Weights of a small image classifier: activation relu, batches of 384.
Rows from block 3 of a small image classifier, named by matrix and row number. Rows with one number within an expert belong to one neuron, the router's apart. Each number is 128 + 24 x the weight over its row's rms, rounded and kept within 0 to 255. All counts start at 0. Numbers have three digits each.
After each expert's rows are labels from the 100 images, of 14848, where the router gives the expert most weight on average: "responds to" is what is common among them; "peak at" is the part of the image that holds the peak. Only what is clearly more common there than usual is listed. The data: retinal OCT scans (Kermany 2017).
# router: slot weights (model.blocks.3.mlp.router.weight, 32x128), inputs 0-127
# up: expert up (model.blocks.3.mlp.up, 16x128x128), inputs 0-127
# down: expert down (model.blocks.3.mlp.down, 16x128x128, transposed), outputs 0-127

# expert 4
router.8:118148164106141096165158133116075128084155113136151136151135118130147160082104096121132090096111134131147116138129100132142118149159111109148164109117160089094106108102137129160195110128167133124110150097123114130128136124175153176137126150085138147145123113177150107120133096110162135116160116093115125071111140118156128108118165117146108113105142108144128125168165117104082121129147
router.9:107165140109139131166133155147104100132155122097166119150132119128184170080137095143118101086112106115128136124153110092113140102122126127145172074093102128078131129109108174109187092160156151128135135104098102108112101148159150120146098117137145127174115117161127149101122094095147133133155097111131140084107134097105126122131137113106106130089148102115120133148096109117099121150131
up.8:075103122117108096116113140132138089151120156131098095159136177119140092120149120152152087112140085082139156130130110104104098128184150125185127138156145108136106143166139105138145127084133138141154118137142147159120156133133152130118097137125149073146148169130133135159137135124178120104157149082116168121099124104124153127109120094127135134124135079118128142116128111156109073123089
down.8:130158132131130115159138119099135177152147132156149119096132096111147167076101110139120117144139080151133185140113121117155119130119126168102152122167137155126083114133160100127145101173143147141130128176141085149134127134116115136137127150136100088144115135110145106103138101069124119154149157132102130162110129096145107071118107177121102151111080104108134170138137140123137111116175
up.9:097105117119125111121115115124089073123122156157108095154161125149168134126119121131147083108169109128136118175114137104124069123110142127189135142158145117118113114196147130114129077090139101167152115129170152174135138120102140156144089135123128099131143130146088146112113125128157123133138159126112181103119120107134142138100122110163130120129136144111171129101176098156095126137141
down.9:133126155076098120133123081108154151107134116155154104111160082108144139092111136146114108111162100154144185134123122120137093086161136164088169127156118153155081141142130125145111112156146147148100119147122098153118154127144092175141118147159131122112092159128130151135130099094147110117151159135140118150099144128177106098077142109126138111108092095116155115121135147136141089124164
up.10:084142168124136113152129142120098110105126128108111110101127137131131109096081118149116121085117144132140119084155123120099154133156164153101129077136133122120147119110183157136156088134166100129127097163136117139096127135121115166130119149106122101173113136106091175119133117090114102106130111134160128135164094108148115156052142106090095101125128115134159145137125114131138181165154
down.10:126143168108128151133132159141079142137116121146118104178109125134123125109098093109130132101112145124126125137133149074125193105158131147109139101135114155142115156103111170165133100130146114128118122133160100133106166101096159151148088165109131129137131130144149192118102145094141100117147147133105073156132142139170120121156097113144172166129143092100150128123138129168093084159125
up.11:108098129155115134078084144070161152145100162142092110119146147135139113156072128145121105133137115102120118158161151133155095105154151145135099146157154132165084170136129120131111124119074152098148121165174148128131171147129114143107103120109133126174135114141095145128121152132166103096102162120132160079135114162123177102133131158109119125147124137136125100124160110144127124097114
down.11:129094084109126118091136132135132144109116141149101157122164111131128140129105103080145133138107125102138108131134117144093157151152083137141110150134131131130104133162095140081136164143159117175162111103144104137179158140121167144163175139141131127156133157125132117101118126102126111125085138144127073078184096127102131181145135123109146168137098112124142089126179121092119101125144
responds to: finding: choroidal neovascularization
peak at: middle left

# expert 5
router.10:143079137099166088159121097124117092097144086084116170101152131130141145092127112118155134140170098105155130139152164092146097102116112125126114136124114153125170104106121109118166123124154127153145158150117122094145105104123106140145143150096099147152126159119095140101131116112128129125126157122098092144188157189123091086113124122111116103122091092128084125105149151139125094140147
router.11:151108145101175125128148130104107106121140097133085153088159139147098146111094146094132082122159155105165123105112131132150105131141128172155118154119118093092150078111126116119137147065171105139115134119126151142159108085120130117155170119095079150157131139104123095108134132133153123084146134109096108122159144139135096136082129130128130096099102087081104152143126115116133136131157
up.3:117135149187065142102139106116151104151129136116144104189152143102113092154162119135138151147132099130083148154136162109141101149109108168104133133124109114141124156111114132124086145112085158146132124138133135121145073122148165103134124124167123124116142191150123123141099150153173142135103155110119123121111143154106138108143118179121083121097086094124135120085153153112127095124125
down.3:107090111124184116115086132159115138135106100125144154083141119097112104112139127097152131079154117134133153107125151109108131119151077131135140168113111155102128105147118127124115092143103156129143085170126143121118150150104124114117128156170123153127113135137141104112097151146133125175065119138134097141162149102098160184150115119119144125163145077139162106111169156094102101124149
up.4:142160132142143124137140118105119126138139098139163148120119141167104165115135111067106141146144133140108101118119093126180158121120146088102167120143153145120105135132111204101147155160132148098119176103115124096138172156170149167126107116131141151095130153163137147151152113142106159146111141098119107113137149111106119130183147180147132173160103117153166127131104140138119123155138
down.4:085130160176139103106122132107156158143120158133152111173114129127153139119165107143146125101140133120144135196169132130130129134149136149150121100165126122130141151162121133107166140114153120124168132120130116141151114154131143121158150103118150147109130099168147094178120106155119139112116096097156164147149082113120094133134149149140067095158086147075077136095103151111143129150132
up.5:126141129108159077150112146135139142141106104102114100104138143116107131106125135072112093178147165129118155074126098156110130130162163130165111135156137140092113106136137165127139109101163135135111116139136117133114169108079117125156126156110166096130128109107141106112179122107076157124147115174116077131133147090124108131127163119119143125149096091108179142167135102119140104120157
down.5:121131139203093125105136172112137124130141149102165139156143145139108086134134118121176109135131154143131098140138110132130107124172127128155112123116104148104116159110120155127134145087138124160113135142106123151167061149159119115122134147063116157116146106097131133153115127156117135101103128060132142092145124086090161153168131136137097114164146119121125100155124109078155119148123
up.6:118137120136142084132123154099113120077176122141144140115159108175153144105091103158128133127105135106131079172129104154144083110145111108079130130083177099112125101129123123108145150133159102107122135136120130108113125097168166168107108118110142130107177114171167109145115127111162127121119116123155128160144124151118146155124150101137120133138095143141099145113171120110110062086129
down.6:135136165157085162143139137143101131147142178161097146134093130158120149117122125155131115106144161105152135200153123126142143148156112105118146100149098085139121128098120123142144127136185086140110113079142101137109111112140140129126135135081133150119140121092129154155137094127132123064165139089099143126125116195127128107131074149172145128120132123100097133123108141149145103133099
responds to: finding: choroidal neovascularization
peak at: middle right

# expert 14
router.28:117143167090133179120144104125126132129116101137151147120087112166149163144146130132126103102087132123147131170119125115158111113109133125132141111143128113128176084105082128166131120161163122077107110078078153123141062114153147108176142104164146146112123154149133101121117139168136184147110148109110153104099121142121094100145086118140111115099120135105121108139109110105109106117134
router.29:092131136127124144121144102114138137135105109132142151115114160142164136154156125125130118095103102112144154145110152125151092091101147135145121099162095126129159102114074100168127140150147144073131108074071145126129069098158145127149132102147142145132119125152146085125137146163136167126130145104104145098114143121130085091138092153157118094099103131078146100122113097087104125095128
up.13:148117127150138158104112166124109148183169136114104115131115104141098097125125121126115093123111124134121105141167124142106152144135068082121124160062179113139128182141136139105133186103116132171130140165115139111140138126140149144123128151132121130129098079154135110155114129124126120098131151126107147152113116136130109146155145155102119147123097118167112101082109182140118141188090
down.13:114115128091096108120103142143078110102184154151102166119098125112145106148157147117126175145142147153147118104118109120152156121097160092141134139138112107161142085112099100130103122133158158117108117097114150078114152163147114130144133123132127098122101133115148156154137168149168067123094102145126127111142122148170176136083126102111114129137120125098170095115118114164131110130174
up.14:110119133140147088135158130126135183155098127183116118109157140109109146118070130136127124117145109131145102122116189142103098115138141149155128154132127117097125116206147097106138116100140105109139132101121164118102140131079153155117112125123139122160160104090141132093163140118112133106129146132127120148118141093138112148106161108133162115156148079100101173138137107135181077122148
down.14:146105139143134172150124142113128144124145109166118152173130145142165138089091075124106126127102169144144136145132110116155115188132133144139079112129129128141091158161100131071140121128143085113140139127108118139140108141123147132139122135089134124159151088091105130159146127114115197079140150131125161135109134134145132107157101153176115125188154155101114139156092114113123133139097
up.15:096123134172169111107086122106131083179095136148125120149147172140156093138195101134128115116170156177143136131118158102128096119133146103161128144154144152129124146100125154110102107113077108106121106148155160127153127142116131111157129084131138120121143112131120148125107148131174117154147139119130113103108086112113145104140117145097080146122150113141158097109150081131088086111136
down.15:138125126148122121145141149073109143149103123135157157129137098115151097111086108127158088099090137131089161116137162160087098137135118137157156119124128138118094161133136148118156138091127102132143087117134090157179110125114118113123138133153115144172125154112124068079146134118144150121120137110157103125150110120114141118170132129109111166133103081148150192157113097108092096157108
up.16:124118136132135092146156098128136176167097123162111117135158129103095137106095139133155147137154122155140110111128192120113139113134117129106117145138110129086125115195160124111129097117131119107164115095107133110136155140050134155116129141113131126152163134075131111086139114114105146131113138125116144150131164078117109172134164106119151120175130128102101164155141116142165079147142
down.16:091121152164150152128107151116101169147141127151086164170140149158129132093113080149115123085096157123142117153151122122122134159126144140156090137137117100135139151163098142064126120130135116132175133103088119148119141146113123096127126119086123127177148084091093121133145115125128195115146122095146143135121115154110128099143110139173126113146127156120095143135066109111124123129093
responds to: finding: normal
peak at: centre

# expert 8
router.16:132131144098104117129155087159120107093105097111160161160141121093096141119111137107143146130137092123134106119108177127158085146095097137131096131144132132139156096095118096157154179136153168131142111108130135140126064068133141098124098153133135154117097170129096109134090118132136126118168124124105153123139102171155111107116122119122113080102097121108142117090130158083126144102143
router.17:107115136104124106147145084158110098093128093106150151159149130101101152109114110120151148129116111120134111130119172111160095157098112137128101107130108129125157089103153086170155166150168157119124100121125128152144071059124151113108096147121140146135090166131090093126097104122127132136173137130114163128162105162131127109136123127129123068129115123082121120089134157108131142100132
up.13:118148104137171123114138129120128114142111151141118101106121134102149098168131114122149091149174132126082147136119118119114170133157179121127138177112123188142168153114107162112144113106113076113104131137122132133153148144142092170136124133124101136073153068112164117117141141145117119130137086124110113113139117125120104125155127137108106146131123146139107152145116104158074086203100
down.13:150167125175111162132114127097152134151119099162185143171143129105111142104134124134126106144129079148142104119155130096141090136083216126082141129170073157140130129121127106132115184091142113064144142117141133146149115115146117111127149140080139145115120117147120114119126133143088151129149172111128109148142144142147107138146123118108116148146114153140116137122102093099144124117153
up.14:127128132111111154151119149119038143125110129106159152139118118160120159126061126132125138102120131118131142136126125159153129149121119135133132122171100134112109099133110173139140133123188129146121125104156110140099139162104119120124189193111149121180112105097118106063117121115114127132100123116138103101119117126133092185144135119143104115114140154096166120151114172123120154103142
down.14:100137124141097138150126123088094152125100142128141172217146148132131150136125101080130124119102088122114129121134145147103095105099123180116123131113102174130101186144154119107166188139150120147136154141111119169158125081127140099150173129158090128137132128107122118131126131110115167150164137133148112136157097160124118109114119139134131137143097113097143116168115145104131099162121
up.15:159120135117123158124120139117110145093141101127149135128117148131122148114094111089116136130135140130116154127178129130149144129111138101104074118190148163083105132095099170101157135115151131140120141148165119188128108139097100126116162173107171145154111130116138147121117124119100086134118110122164150089144154140115107180093137146088090110102148156100167144123124149129187144136147
down.15:150091119132105133146132098092119095125116168142141145163114146105105116137113104072117119124084074100091097098143144107126099096142130180122111101127144165154146127163182165126146221137133145116120162110130127137143133084130119132195152148127126129122116146121144145133149135124115127134176126140148137123138120148128119131118123121163124136155086169128140107130122140113168091140124
up.16:101126123186114069143147136090114153163153120136136118124181177119104091134084122137092116168117155108144109170092127146099114120134144124127117089113124072119116148141104090105128117124154104118087105111125124124143150120167138187118129142112138101105118138150089140108151123112109154102146138111092143122150139128073140120162138150099141121153112119123137107127136112096068123101130
down.16:098131126087148095119134115093104159122139133111108088097146089088096123162155127161157119121160159152132123148128160173140097105162106103144108124115134100079136141105106099156141078151115131136187131174157157145130151137151116092157149144139128101105110104158162113150106150148165155114110131122141124118146116139144110165133150136084176124133147130121109108138164131100089146116149
responds to: finding: diabetic macular edema
peak at: middle left

# expert 12
router.24:125104113120158137141108110134118101136101129100108156098119138087110157136128143137146094092101084093152166137138149118131140123108153157122118127117083091146144099117106095179124163084164117126093116153086119112154103102155149113116152105128112143125090133148132120175130108142140127135173108092108144135161128133124106114159081134159148093078119098112098154147125141114099151146067
router.25:113147130131146104153109116115138156170096116108108107135119137067091123120169169133119108091123119158138178123137153098107135146116120130107173077115086118149111141130106087166133161149120159086077136163112098140138121132178128141147101124104156097118115128118108140169142096098135169166180138146108128089113131140073124094133113135111119109112128126153137120147115146144118121125099
up.8:081127155108140142151154150115108111150126127130135171093133115148105182124087114129120135128113121123151096157115107100117188119123131171140168097113105158123188123100166131125116120132151108115146106129130156084131128134103135114124169104158131161138110134082138107097135121147099122128119094070143135142153126084091112132138115111128115120136091092097091116118104068161125110164123
down.8:108113092162168117095104156168133078136142082120160183104112145117118108153156146129155125107109105126121133127099140138054162135129138110102126102137113156118150108099095139120124055138090112123139126086101157104146144130145112105142121147120112156109116093134093139150115147134143088137104088098125102164153128137127114110142144102106109084111105133123115118135081113164142113113138
up.9:118105158145132133106128123086189089121116094148121147078136168125104131138096144145139112104129106143136118132100138143166121138147134133149133136127148133133105142140119105164130173099125098119140130122150171081116115090169136171139153134131071132166123166134126112152117161126141087122161137135116129116146171093102119124092125140124082127135089083087140092098147127083091163121108
down.9:127118098134139086114130112119131120133141118121109124113150128088122158137130157145148159135225141121108123148102097139093139096138107103144124109088126119117154117106131095157130093117127143082166119105070142151109162156157087113138130134157117174125063123109114136143108165141103116133086125123116137123132099149107176166148129148098141124126177148119110124146147116122138151085111
up.10:122194106136129111146130184138121144132155160121138090123149101159148116102126119059118161115131151128128133067131125123117084101179116086099130134122148137137109139112108131111146092100155133139111139122134133116102138117158121150149099093129092109133180128152178141103133144115158177116125119125110190145130118086149146145105145120112148115140126130127119145163169088136104097133140
down.10:110105088140146103136122154130154110167147095138145166130121130104141153134153117110186136111136126123102124135129140141067147143133131137177165101128098122133121152146154149067109125155129139095109124134097118133154156139139131114178132120142119188097083081077087098144124145121091121125104123091131131155167113142073115120120134141113070161105137120122127135168112120130131120146136
up.11:142155135143125147107153121083138128116125097168116125091133133139100124170139115168142147115098140135133123205129113134139155132126127155141136130154139135166114171134147134140094161140089108161119138096129159093144161150097099121113120107135147128128102145138124138147121168157087122157148157150101112149104121150134145141084133126121137119191079115107161129090139143159209131144107
down.11:175099092092170094108120125159123134136135101125102112093177159092127105152166147136138158152129141148127127116087112159161155143117111109131087189104102104098135114146101130144106108130087163104151110163101160107125143162132119114087134125122157093130115123178154108148101157150141138099116122150146141118117099120140148171148178136105167114155148133138129120120122115124113147086127
responds to: finding: drusen
peak at: centre

# expert 1
router.2:127050130118132132141137138122151113097117082136164148137139166112100134139107146096170127138188131111116148086124172153147100109136190126161121127170133099108115113132070107144144152084152142125103174104136126144110113076144117162166142145126112139141141110125161162146150131128150137099149124121109164111118148126130105114108161150133127095097117134137151119152142106080138138116126
router.3:154086132110132092161101150134141127101154113115132142164176133088121128119111158102130127157189148133105159073117127120157108125158126104141131119154139125118116111126111134170131149083166145128095182168160106146114128103141110165137128168122104138095113127143125179151168119109158115122159104119151155127108146157151117120103147129090139101098124155166147126155149158094140136163102
up.8:105120132169088136096142117095107122122133122125110099134150159107138118111099163130122105137163096154111125164109142160134171156137125129129085115145156168126110127129136129123149147105134109112114117112119141175117081116108092145119139138158130105160092156112127129118089148142093114130148132178161113104145155137090115140169142140119092107141119103097174148075130119108193130078180
down.8:106140101196160148105094163127148151168119119097172133115141156173122109157136096128153120089113146133133138140146165121106165154152148121158106130099096116100153139141108130097128125097118095119110129117099119118158080137103159108149143092136145146144142113113135114145186093146124141131103093081140100081148090123075146161149132130141122128123138130154081116143100115119153144132127
up.9:129114128109159113158139107112125138108175125145127146089145129142132124130127119098113118112154180134132113117126100162127126112190152121142088149174166164129133110097106124177130126086171135114127136098122126148079135122144087167133166130112134123144118154152189100128126104109140129116135126115108133095095080129139131106055111095083109116137158150130168127128120114106110112087113
down.9:077117162164139105110103124097154150164149108121099121071132105107122150142151131158158128111129134133115137113143099149105124183158156141121118089159122114132130139119093125130139150154134116160087175155139131135093075137142162103121137148128098136128171107130144104089118095168146139127126140061164123115090112150086086141101173140116142139108128140133087108143135129155136120133144
up.10:157124149116098141161118130126121105140134119104108108172139151087122122094146145140115130127147149141135168092094150121079105133119129149125141065094068120132102125148173090139124135152130135119094107113120093141145172107144071142141061123117105078111119102133118109160131060120096099139138151127116149139160094142140100133161109107108121128135159146138122123121113118110114140165119
down.10:164125143135083127110104113175150078096155128104095124091120160127153134148123139137128140149129145128122117101100092158158156142159092142091130120139116122110159110124137122129120116110111133116151144101115168106098202135137093155118120104112095128102102138181111142129128133157126126064122104137082178121102161128179141117131133116130115126076139140118155171118106122173113127116137
up.11:129134115132138069126117143144161104131169137100157152135159121157123133126165119148122152120119121149114136083161101126139112105110129104100164059080120121152087175149143125112122105138125132129113144165146083095106153108120149151123119140101193155105118140158129128108156105109179101139134138138151141153157082160133139114134124131084092138118160135128129086106128132116098104154094
down.11:148114169137101094131130103078152116093161119114124132110139117068110151131119110102125145135170142178108101134134119161170091148138148153104115107138139138133135132141134095132072144182109130121166128124107158136141168170175127123154152082127112103108100110111142069108141143145149142109146145146158160121106115105124112108113139079133085117157107138125158145118108152113147125102151
responds to: finding: diabetic macular edema
peak at: centre

# expert 2
router.4:188149145098117143165067167149095096091136130127136158122096122117091166105120141113155076120081127102129144097138109141150162123125129130156137129122114104119146102097133113129157092072159106143128128146144116116138127120128124116142162160140117145190147123130108109157158126115146113130139105086097125088130125132167111151115117102140144115083137126111143108183135172129122158154102
router.5:116135108116096152153075137139077093102125138118123129142110122169127131119095123128148134104091092083135164129157138119131166124121114160127137100131103089146145112140130118142159099113155141132127106179095102142165080096100115104083115167142131140129133122108095137121128129129107145114104110104137147135134135144155149161149095122119121099071104166124114127147140147102068160182083
up.13:150166122149132113149131161118130165124153096162119126157123128167110122141187148137159116179104150082118099166146103134127143108148134099145164127129169123134095187137117138158113085106107166167086155119126096119153140139114141150132120142139111135102153128153099128128176124124073114105140130117113111156108107055132145113119123153101144154134130088134099122130106093105130150118113
down.13:108128085098084117177136107092142167137167170140107107157118089137112137103112084114127127138124111134143108077159105129115119114137107126142174115143169159146103134133159110108140095140121113129138152150134089126142102138126150150153088174169085122121130173124110155125129140098110135149120160128122123154130114115129095112069088133115135123120116094141158156149134158116174118072127
up.14:136129149112145096145133160147140161133080108161113144134123114157098129123118135104159083160161130133151121132146131172135140099131145132144152106148141105078110126144128142109142106107152138079145151114156139127118187132134116129180119159151113123108208148103142140150187123082148121138173109154127156125088161110122126150087172117115128136118143101107136113142131146118137116072131
down.14:126174133142062106135124152087140112115133134124138143175128110118166150107098099096138135149155099101136108091135086122128134123148106087147159093149125169072125105095188139103163129116130126147131188158117108137146121093112124174168146144126119159157157145154148159149143135118119140137139153101122110129114155130133110131119099170104107126081097110117125160150130126095140123124120
up.15:136142108095127074158135164116126165147110129135123095092149132134122138086092125118119120113145121157139092153121116120098124121142129130116132080106108090076104101161142152112133111156162110070132114132129144120126168130155136126113088156096129100130174141119119118140174108090110146147144108148110092136119134118087143120098190119097128123146142124120113142137161119137117049088155
down.15:175137148135110156133136154146118102138130103158153133128112104158139110119093121139122139149142088101121121134085122094145144182119086116105140109132137113119100173081142156148133123144149138142124144105130106100154101045109154141103119165109147109189179144141118147137137104092143117112114161142095117141129127101151102112154088173154150154135114127155152142128159129111112165136096
up.16:082100106150138127155121102138091102123131127117112122149163130155132091107094071148125151096120124087103133143160147110118124108112130162084084106105111119134134179120103095100165124109136130131164092144127122135151102116096079127095117137125089095189123138098118131103121110107111074112146130128158126124179099129115103129137140163108136121116119114106119117091076152138094140132106
down.16:153132147127091176147131148133112147108117144170127087166134120118129148105127151104175115103118124108129148111139147094140138131119111153160148075161135149166079115115148133151129135109147090087131098133143074111131082103117140129165112156177106138155126148111103136137123136106132084131149122141092066147157139116168143109138120112144116119123146076145119118120087113115084091157126
responds to: finding: normal
peak at: middle left

# expert 9
router.18:130097133120170143151096144167133094157143158088131091100122145094139092124147124132105171126137089136117208110137127107073163123147135122163153135099105124143135128146114150145121093084126091156112139123123122107148124158137120115147138095092094081135074138133142181130159084134147124114113101150135135148118138132125149124131129112079136163114170121154117123142120098147123101128102
router.19:109084104164150124101140107097100134137132167130092084114162172104143082146136115125090144096150149177095170149153136137067117085151136144157109166124164128140093152126095127137110152089113122099118121122118138128122120153122105144132110118103115059135093108154139111135109144139116132085141176162115128122110116127122135128097120144112129128133153155157091098101133104134128094119106
up.8:121159119120164101147125095156124111119115134141143117107100083092123119089113092132106098137078139127124140128181106140122146154117100102168141119125119171091110104147176092147157098098161118122108147115096125129075138135141121137124138138121156114170125077090105132107160110091087150117193130143110117138138119114134113105108146103100148137118158120116109120179150118134093126093156
down.8:147085111165077158144105105129128119140136158155136137152130114122144134147118134082117134155130141125118127146144094155130079111126131111167153122151092139138130153152168129148165177125139153146123097152115127171159106109147123136142156089125101123096142126072111128117203115121111157139141147084176139152110119142109113070121127147131111139169155142136129124150107115139180115096107
up.9:124103095104129124133164137141111108141102124102089135109115121114129103113148107151128131100097114124125133142164181111129122167103136072157100168184112144135137102161147133148144162133168084116078115146139145095125138125153127111106136156094128130139110117128118153116091175111139130149167159113123121177137127117137150117092108112113142090123163069163064137113133096147154124112128
down.9:122130054160150130126135173162123155134109127141161111143145133132138108178148128084140116108102152115094102120148124149102117082128167095174097152111075122156100139118147148135168171127146153142123135131130139134182132104104156161165143104107109138105125130086108107081157108117132126119154101093141106140149144132080127099162136147158101129137140091149141113133150133134126132152132
up.10:107129123144131115114165083069130137120108108162080132108148171113101122131095121114144129141136176160129150146130150180146079108141134171161083150167154138099131152132144075162121162118132112165135116129088155171131108093100147150127130134131161146121154132112090104147085167134114126101117115108127124131133129120135146130091130148154103131128098109132135084096147117087132148111149
down.10:115094124135135156097112151089111154163110096139126120126102126100096096110136126128190109120141166145102130146091158115137145127126088135134095138080099147137063123144143121143132133167136157137162121135163132090070158144088088140121121126121145155090111127167170119147116107123148118150124113089128170086160091130118161156122118134140146151109152111105129149165157149115144106119128
up.11:107126109073139089149126140139136144150148103134140130133124124167100137063096117086135111147133094080155122109153147174144115076107098133167136173113115151142126099153109098143110095095166119114157129106112110110121134095110131142098137139131173149105143153109124113037127116117142183148105120118136127138120125114143122126122169116122087118108100109139149132145134141093133116110119
down.11:097091102185140153149123181140120140146114136180148102135125108176141131099135126156146137119067157125113132165134134094123148117125150112170131118101110166150103162140143144061146135130156137150115096134136098152153099117082143153104121151113138153101152153113112140105168132104120112119131155093162108102133120100123136114105100147106112169141155136157123160157119136132088115156104
responds to: finding: normal
peak at: bottom centre

# expert 11
router.22:130077156149148101119136123124159102119146124137121126123164156115164126125145133163088073162143138099114157079092150168128135144155152136140117151143151164126149135084129093162116169075130115143125132086136130152153147128135151123160112098123089104155107126106175122129134150117167101090143120126120128097128117154185138088095110141096153114118142096127087158099143110118130138139147
router.23:106096186106113103135160147118129121112121131147083155134117136114177138124133116146120067113137157113117162110105107150132130107167171104161089165140132152098111105098138117159120120104135096154163086126152140126108150136125135108178144133123100127162144129112174063145127153122161115099140133126127145127114103134182100105087126106110163127135144101087135165127152142144111136114158
up.8:104088107233140127090128120105160111190133167136107116136160169123135070157156150120096149134148115147138107126110127130142115151149129104136105141133144149148135203124144125101107136110110131126123103130157135153121140151114129146139117159150132109123118112121137125157121144136118120140113152157145149093115156159101140132137146161160117145105124108125157112095142164131137117200109
down.8:114109135114158163151169125123136120154151117133129068121093146103106102098112082090144155114116158104127161111141128082130126158100105129149102176111134141116121085126126105096086122141143082135096113127114091154097141166094156138134125109165173128179119111117106137090105143101122129159098140169130112105134085170113116103144122106133106147150111073155135123130123139142137141143145
up.9:144115102154116116136102111131147114155098123108143112181162123069137092129144151117157147078149131168139180096114151093142118127120159126118106093205112103136145155146127100121139169135134150132126128141149102148106121110141107148124130124147099097146148091129121128162137115121156109137161128155108158128094161138113118127105141133125085097093129126143172116102122141100073188140130
down.9:130105090121127136084139154142102091131147157135144089146119104143118098131135102072116138113131138087130122122092134101136139154126120121100107165119101098108156104084163173131127070115137111139148121114100142118108130134127174143150124165175112110147132118157136153112112157124169095137120113118075089145188106130147155122192154125121150140134132105109140131099133138149125146129182
up.10:146135086177160124115094111081093126137149124128156127097132148157121082101107123117123134124103126144131127146177145125149120153079154080119126100123137132148118154157080160135129134133144130129096111153116106120106165140125185162117134173080141125137096101093135143108186117101132129155129154168128136123116146126092118122135132179135098117153128120151100122173165138163150134160123
down.10:154139165139127121118108116112113131157162153161124123163094149096142155103102113124126196104157158135125153135126165137088111115136109105174123085144157130121095119105085089098165134168110087133110133128138109138172117133106140128145115139150117170115096117136118145124126160119084128151136150101107150112120066179085117138159082119099103123139141111126107155125126151120096116139157
up.11:140177123119144145133113135202152117130086128114164144099083089122135132148105101158114110131075115142111094134136114123096121169110129119103158156134129143179115114117117132105126087142112113097131120105129132061093135124133139112125124087136147125143111148149107137112093125136076166075156092143088144121116159125146102137103112083104147100156123132134126155107132099155115147114103
down.11:105107126124159135150109108132133112146140127170100173161134098126071136107133162116120147150123143148119125149116126168151113127126112167127138119129108171144140172132158092128116084097122141115149117180140136134114118167178166082131118117124069109110101116148150119139142104159086178142121133127129137131102097084104097129123155134111139102121122131076099136141142144092165127106179
responds to: finding: normal
peak at: top centre; centre