Weights of a small image classifier.
Model: 7M parameters, 40-pixel images, norm rmsnorm, activation relu, patch size [2, 2], depths [2, 4, 4].
Rows from block 7 of a small image classifier, named by matrix and row number. Rows with one number within an expert belong to one neuron, the router's apart. Each number is 128 + 24 x the weight over its row's rms, rounded and kept within 0 to 255. All counts start at 0. Numbers have three digits each. After the name is the row's rms in percent of the matrix's.
Before each expert's rows are labels from the 100 images, of 14848, where the router gives the expert most weight on average: "top examples" is what is common among them; "place" is the part of the image that holds the peak. Only what is clearly more common there than usual is listed. The data: retinal OCT scans (Kermany 2017). In brackets: how many of the 100.
# router: slot weights (model.blocks.7.mlp.router.weight, 32x256), inputs 0-127
# up: expert up (model.blocks.7.mlp.up, 16x256x256), inputs 0-127
# down: expert down (model.blocks.7.mlp.down, 16x256x256, transposed), outputs 0-127

# expert 15
top examples: finding: normal (96)
place: bottom right (88)
router.30 104:123128162151145137100099106145131142135105135131129156128136092169115105086157092100122120120109100148168178145137121152172132126102128121082154132156133096124133095100098143153154125095147117102146148133100087123141144152132151154137125119158148141111134131133115093145145111174079168164093110136129131143118150148126112146144128170130100089092129106114192097147113110125125168129076
router.31 099:145127168146162144099108126135125133140092134124115159124152120163113108094158113096135119095092126149170166135129151137169157098107096139087144119132156118152158095105132177150120169093147129095141177165113093135107162138117136157168113123146155180079150120129159089159122116186071135181114118149126125137105145143157119113172122158104098120111127101114176094135106109143117165138095
up.0 081:105085132122105150184129127098114122150148097146111110127112158135115118140105131136131115123100161119125122109138156078161097149144156092110141167160170133160117133143119108123139129134121130176082132110124104132116128104146110134106126106121135091146168146126120161150106104121144165100134066131178077105104104081114157137119143121144120107133098155166129179173134122126119116175135
down.0 073:130096111148135140145132124134112118123160149131145143152138136138113154105129112141112180114090127119156147162135136133135169074124125086162104159131109087121101102109170067154121120114118082094167136148144109108140112173156156154118142126174110101163133149141146149110155156103141153128113122118083139125086153092113129093094151128199126134163142130130132137130116140120151090151162

# expert 0
top examples: finding: drusen (72)
place: middle right (28)
router.0 106:167122128113141138127085077144138143106117174102104175157142133175112180143098151151102140122151097124156131102130166119176140077125122136104173126158095125121137106148109161181106173129151093081130123119155138132151160159143100105138134143093119151132140083131167105122113113139097122126117111137158116103157111158168132143146077143152096160132103150144138115109129149107173120138148
router.1 095:163125115112121141125073098119162158102075149075104124172152129151108151124075148164153160153121117115133084140122157122151145114156134123133169100102103105146187141133093128133140156138117114114125110117103134135147135165175137120125135103146132154106137156105142109125118131132099152132116138121115080099166124116123109127165108190147107145130129126148143057134101127122148130159137
up.0 117:149151212134111127146149095146129144138095159129113138102144073157100120116142115122112146107132098128166126056151168120089118095101129142124134155157152124106144129106149178171142145077129119102108149179129088124133139154113133172118055118086114139105162108097154154113125111112117129117178115156146104138148125149146117096151127143124103145132084148128127140141128100117112123141142
down.0 119:141118083108095099155118159137181127130124156124105152156104148133128103133129107141128102135122089092108134117122131087129125114150196102105107136148161175138151110149097175110102152109107123077124145122121127102128088138152117137117147130125143178155132128140136112099154132159149109125121125083094132106160127151121148109127107133092093106146137168095112087118101125104155092129141

# expert 8
top examples: finding: choroidal neovascularization (98)
place: bottom left (41)
router.16 102:119143167117173160129140099115142112155111118105119187105125128163160107125160116077123161137119153156143149116097154167144159097089125131141111098155135135095106108119124121171112144082115118145137142175128100113166129119127125152136118162157105135125111105149117109123134154091080105178082113123080105127163092136115124132125154135139132134137158113121138104092135108144112114138081
router.17 102:157150143105158164133124104136146118128105103117140173096136108135153090122158103109141178135120143151137162158124114152101137106102113112162089093121101147116122107123136125126108129056140121127125126131117105143163100120153105157143114131154093117134115124112167095111117142174080099175157131122103108137160146161138122130141160143149139152118156109124114101090134146123141103103136
up.0 106:113110146175131128131124130155158177161084126095145137100137103160139117123161102133117104087093150109053148136148115126083140176125147189115120148133110120146135128173182163132104145103133126152109151125115165124138117153130110097107140109145157118135191130147132116122119118146112078112166111125110104189123099135073131134109164137128120124100161121133130156145146115108110104104108
down.0 097:139112105137172131078120137121157116055122186171096144124135117135137102122142139119098121142128170141050130135146150135143108107135157122090090122159114128119177098119126114103132129171109132167154130182115181089096124111129133079132084106113127115108123134113106141108126121118123129143139153111137115071148142144126106152132161152123095109155160140119150118144128128143134135114117

# expert 13
top examples: finding: drusen (41)
place: top left (36)
router.26 089:125122126118102124106179138101160141146141163081107152154113166164123143164067143142111149142075099098086112143141102187074088155140128148119097130081121119134131105160161117102129128138124095114140105105118162108153114148127165096126150110117132124132100125106091124090135172150113157127117180156125091158155147133090142154141146093151093172145118141129136099122130137149132104116145
router.27 090:102123104128131086099132128125136152176131143093145138136131193182089175143079139123117107146094088088096106115134127192107111154120132136108129121137129132117129100163122092121132097116103101097117094111135166103144072126136143086121147103116130124112102126109088136091129159136092129102129160131139118138139153139080127171149145091123085172140108151122129088131097133135159119089114
up.0 086:145108143115108107169151131187082075158114119148135145137156122159121100126125145108135098135171094133100126102166145106095141138120139128161095121128154147102106144126163129149140137102069174183111113125109118144080123154107145103127143122141138137170110150147129115172122149113136162155119137158116120105092131112171124076128120086089129110152142138131134122101144116157145135129121
down.0 077:147138150128156107121145152111143124058120141149115078096092112109148149157129146102108108114133130122084130120113119103119135137120150124150118131130151074165159145102116137083106096123113137136116134196112134142173129134143156093103129132148144128107133177121126132060119062143129155148112133152139123111118143152145114084128129098154100080130107111083109133137131152114141154141138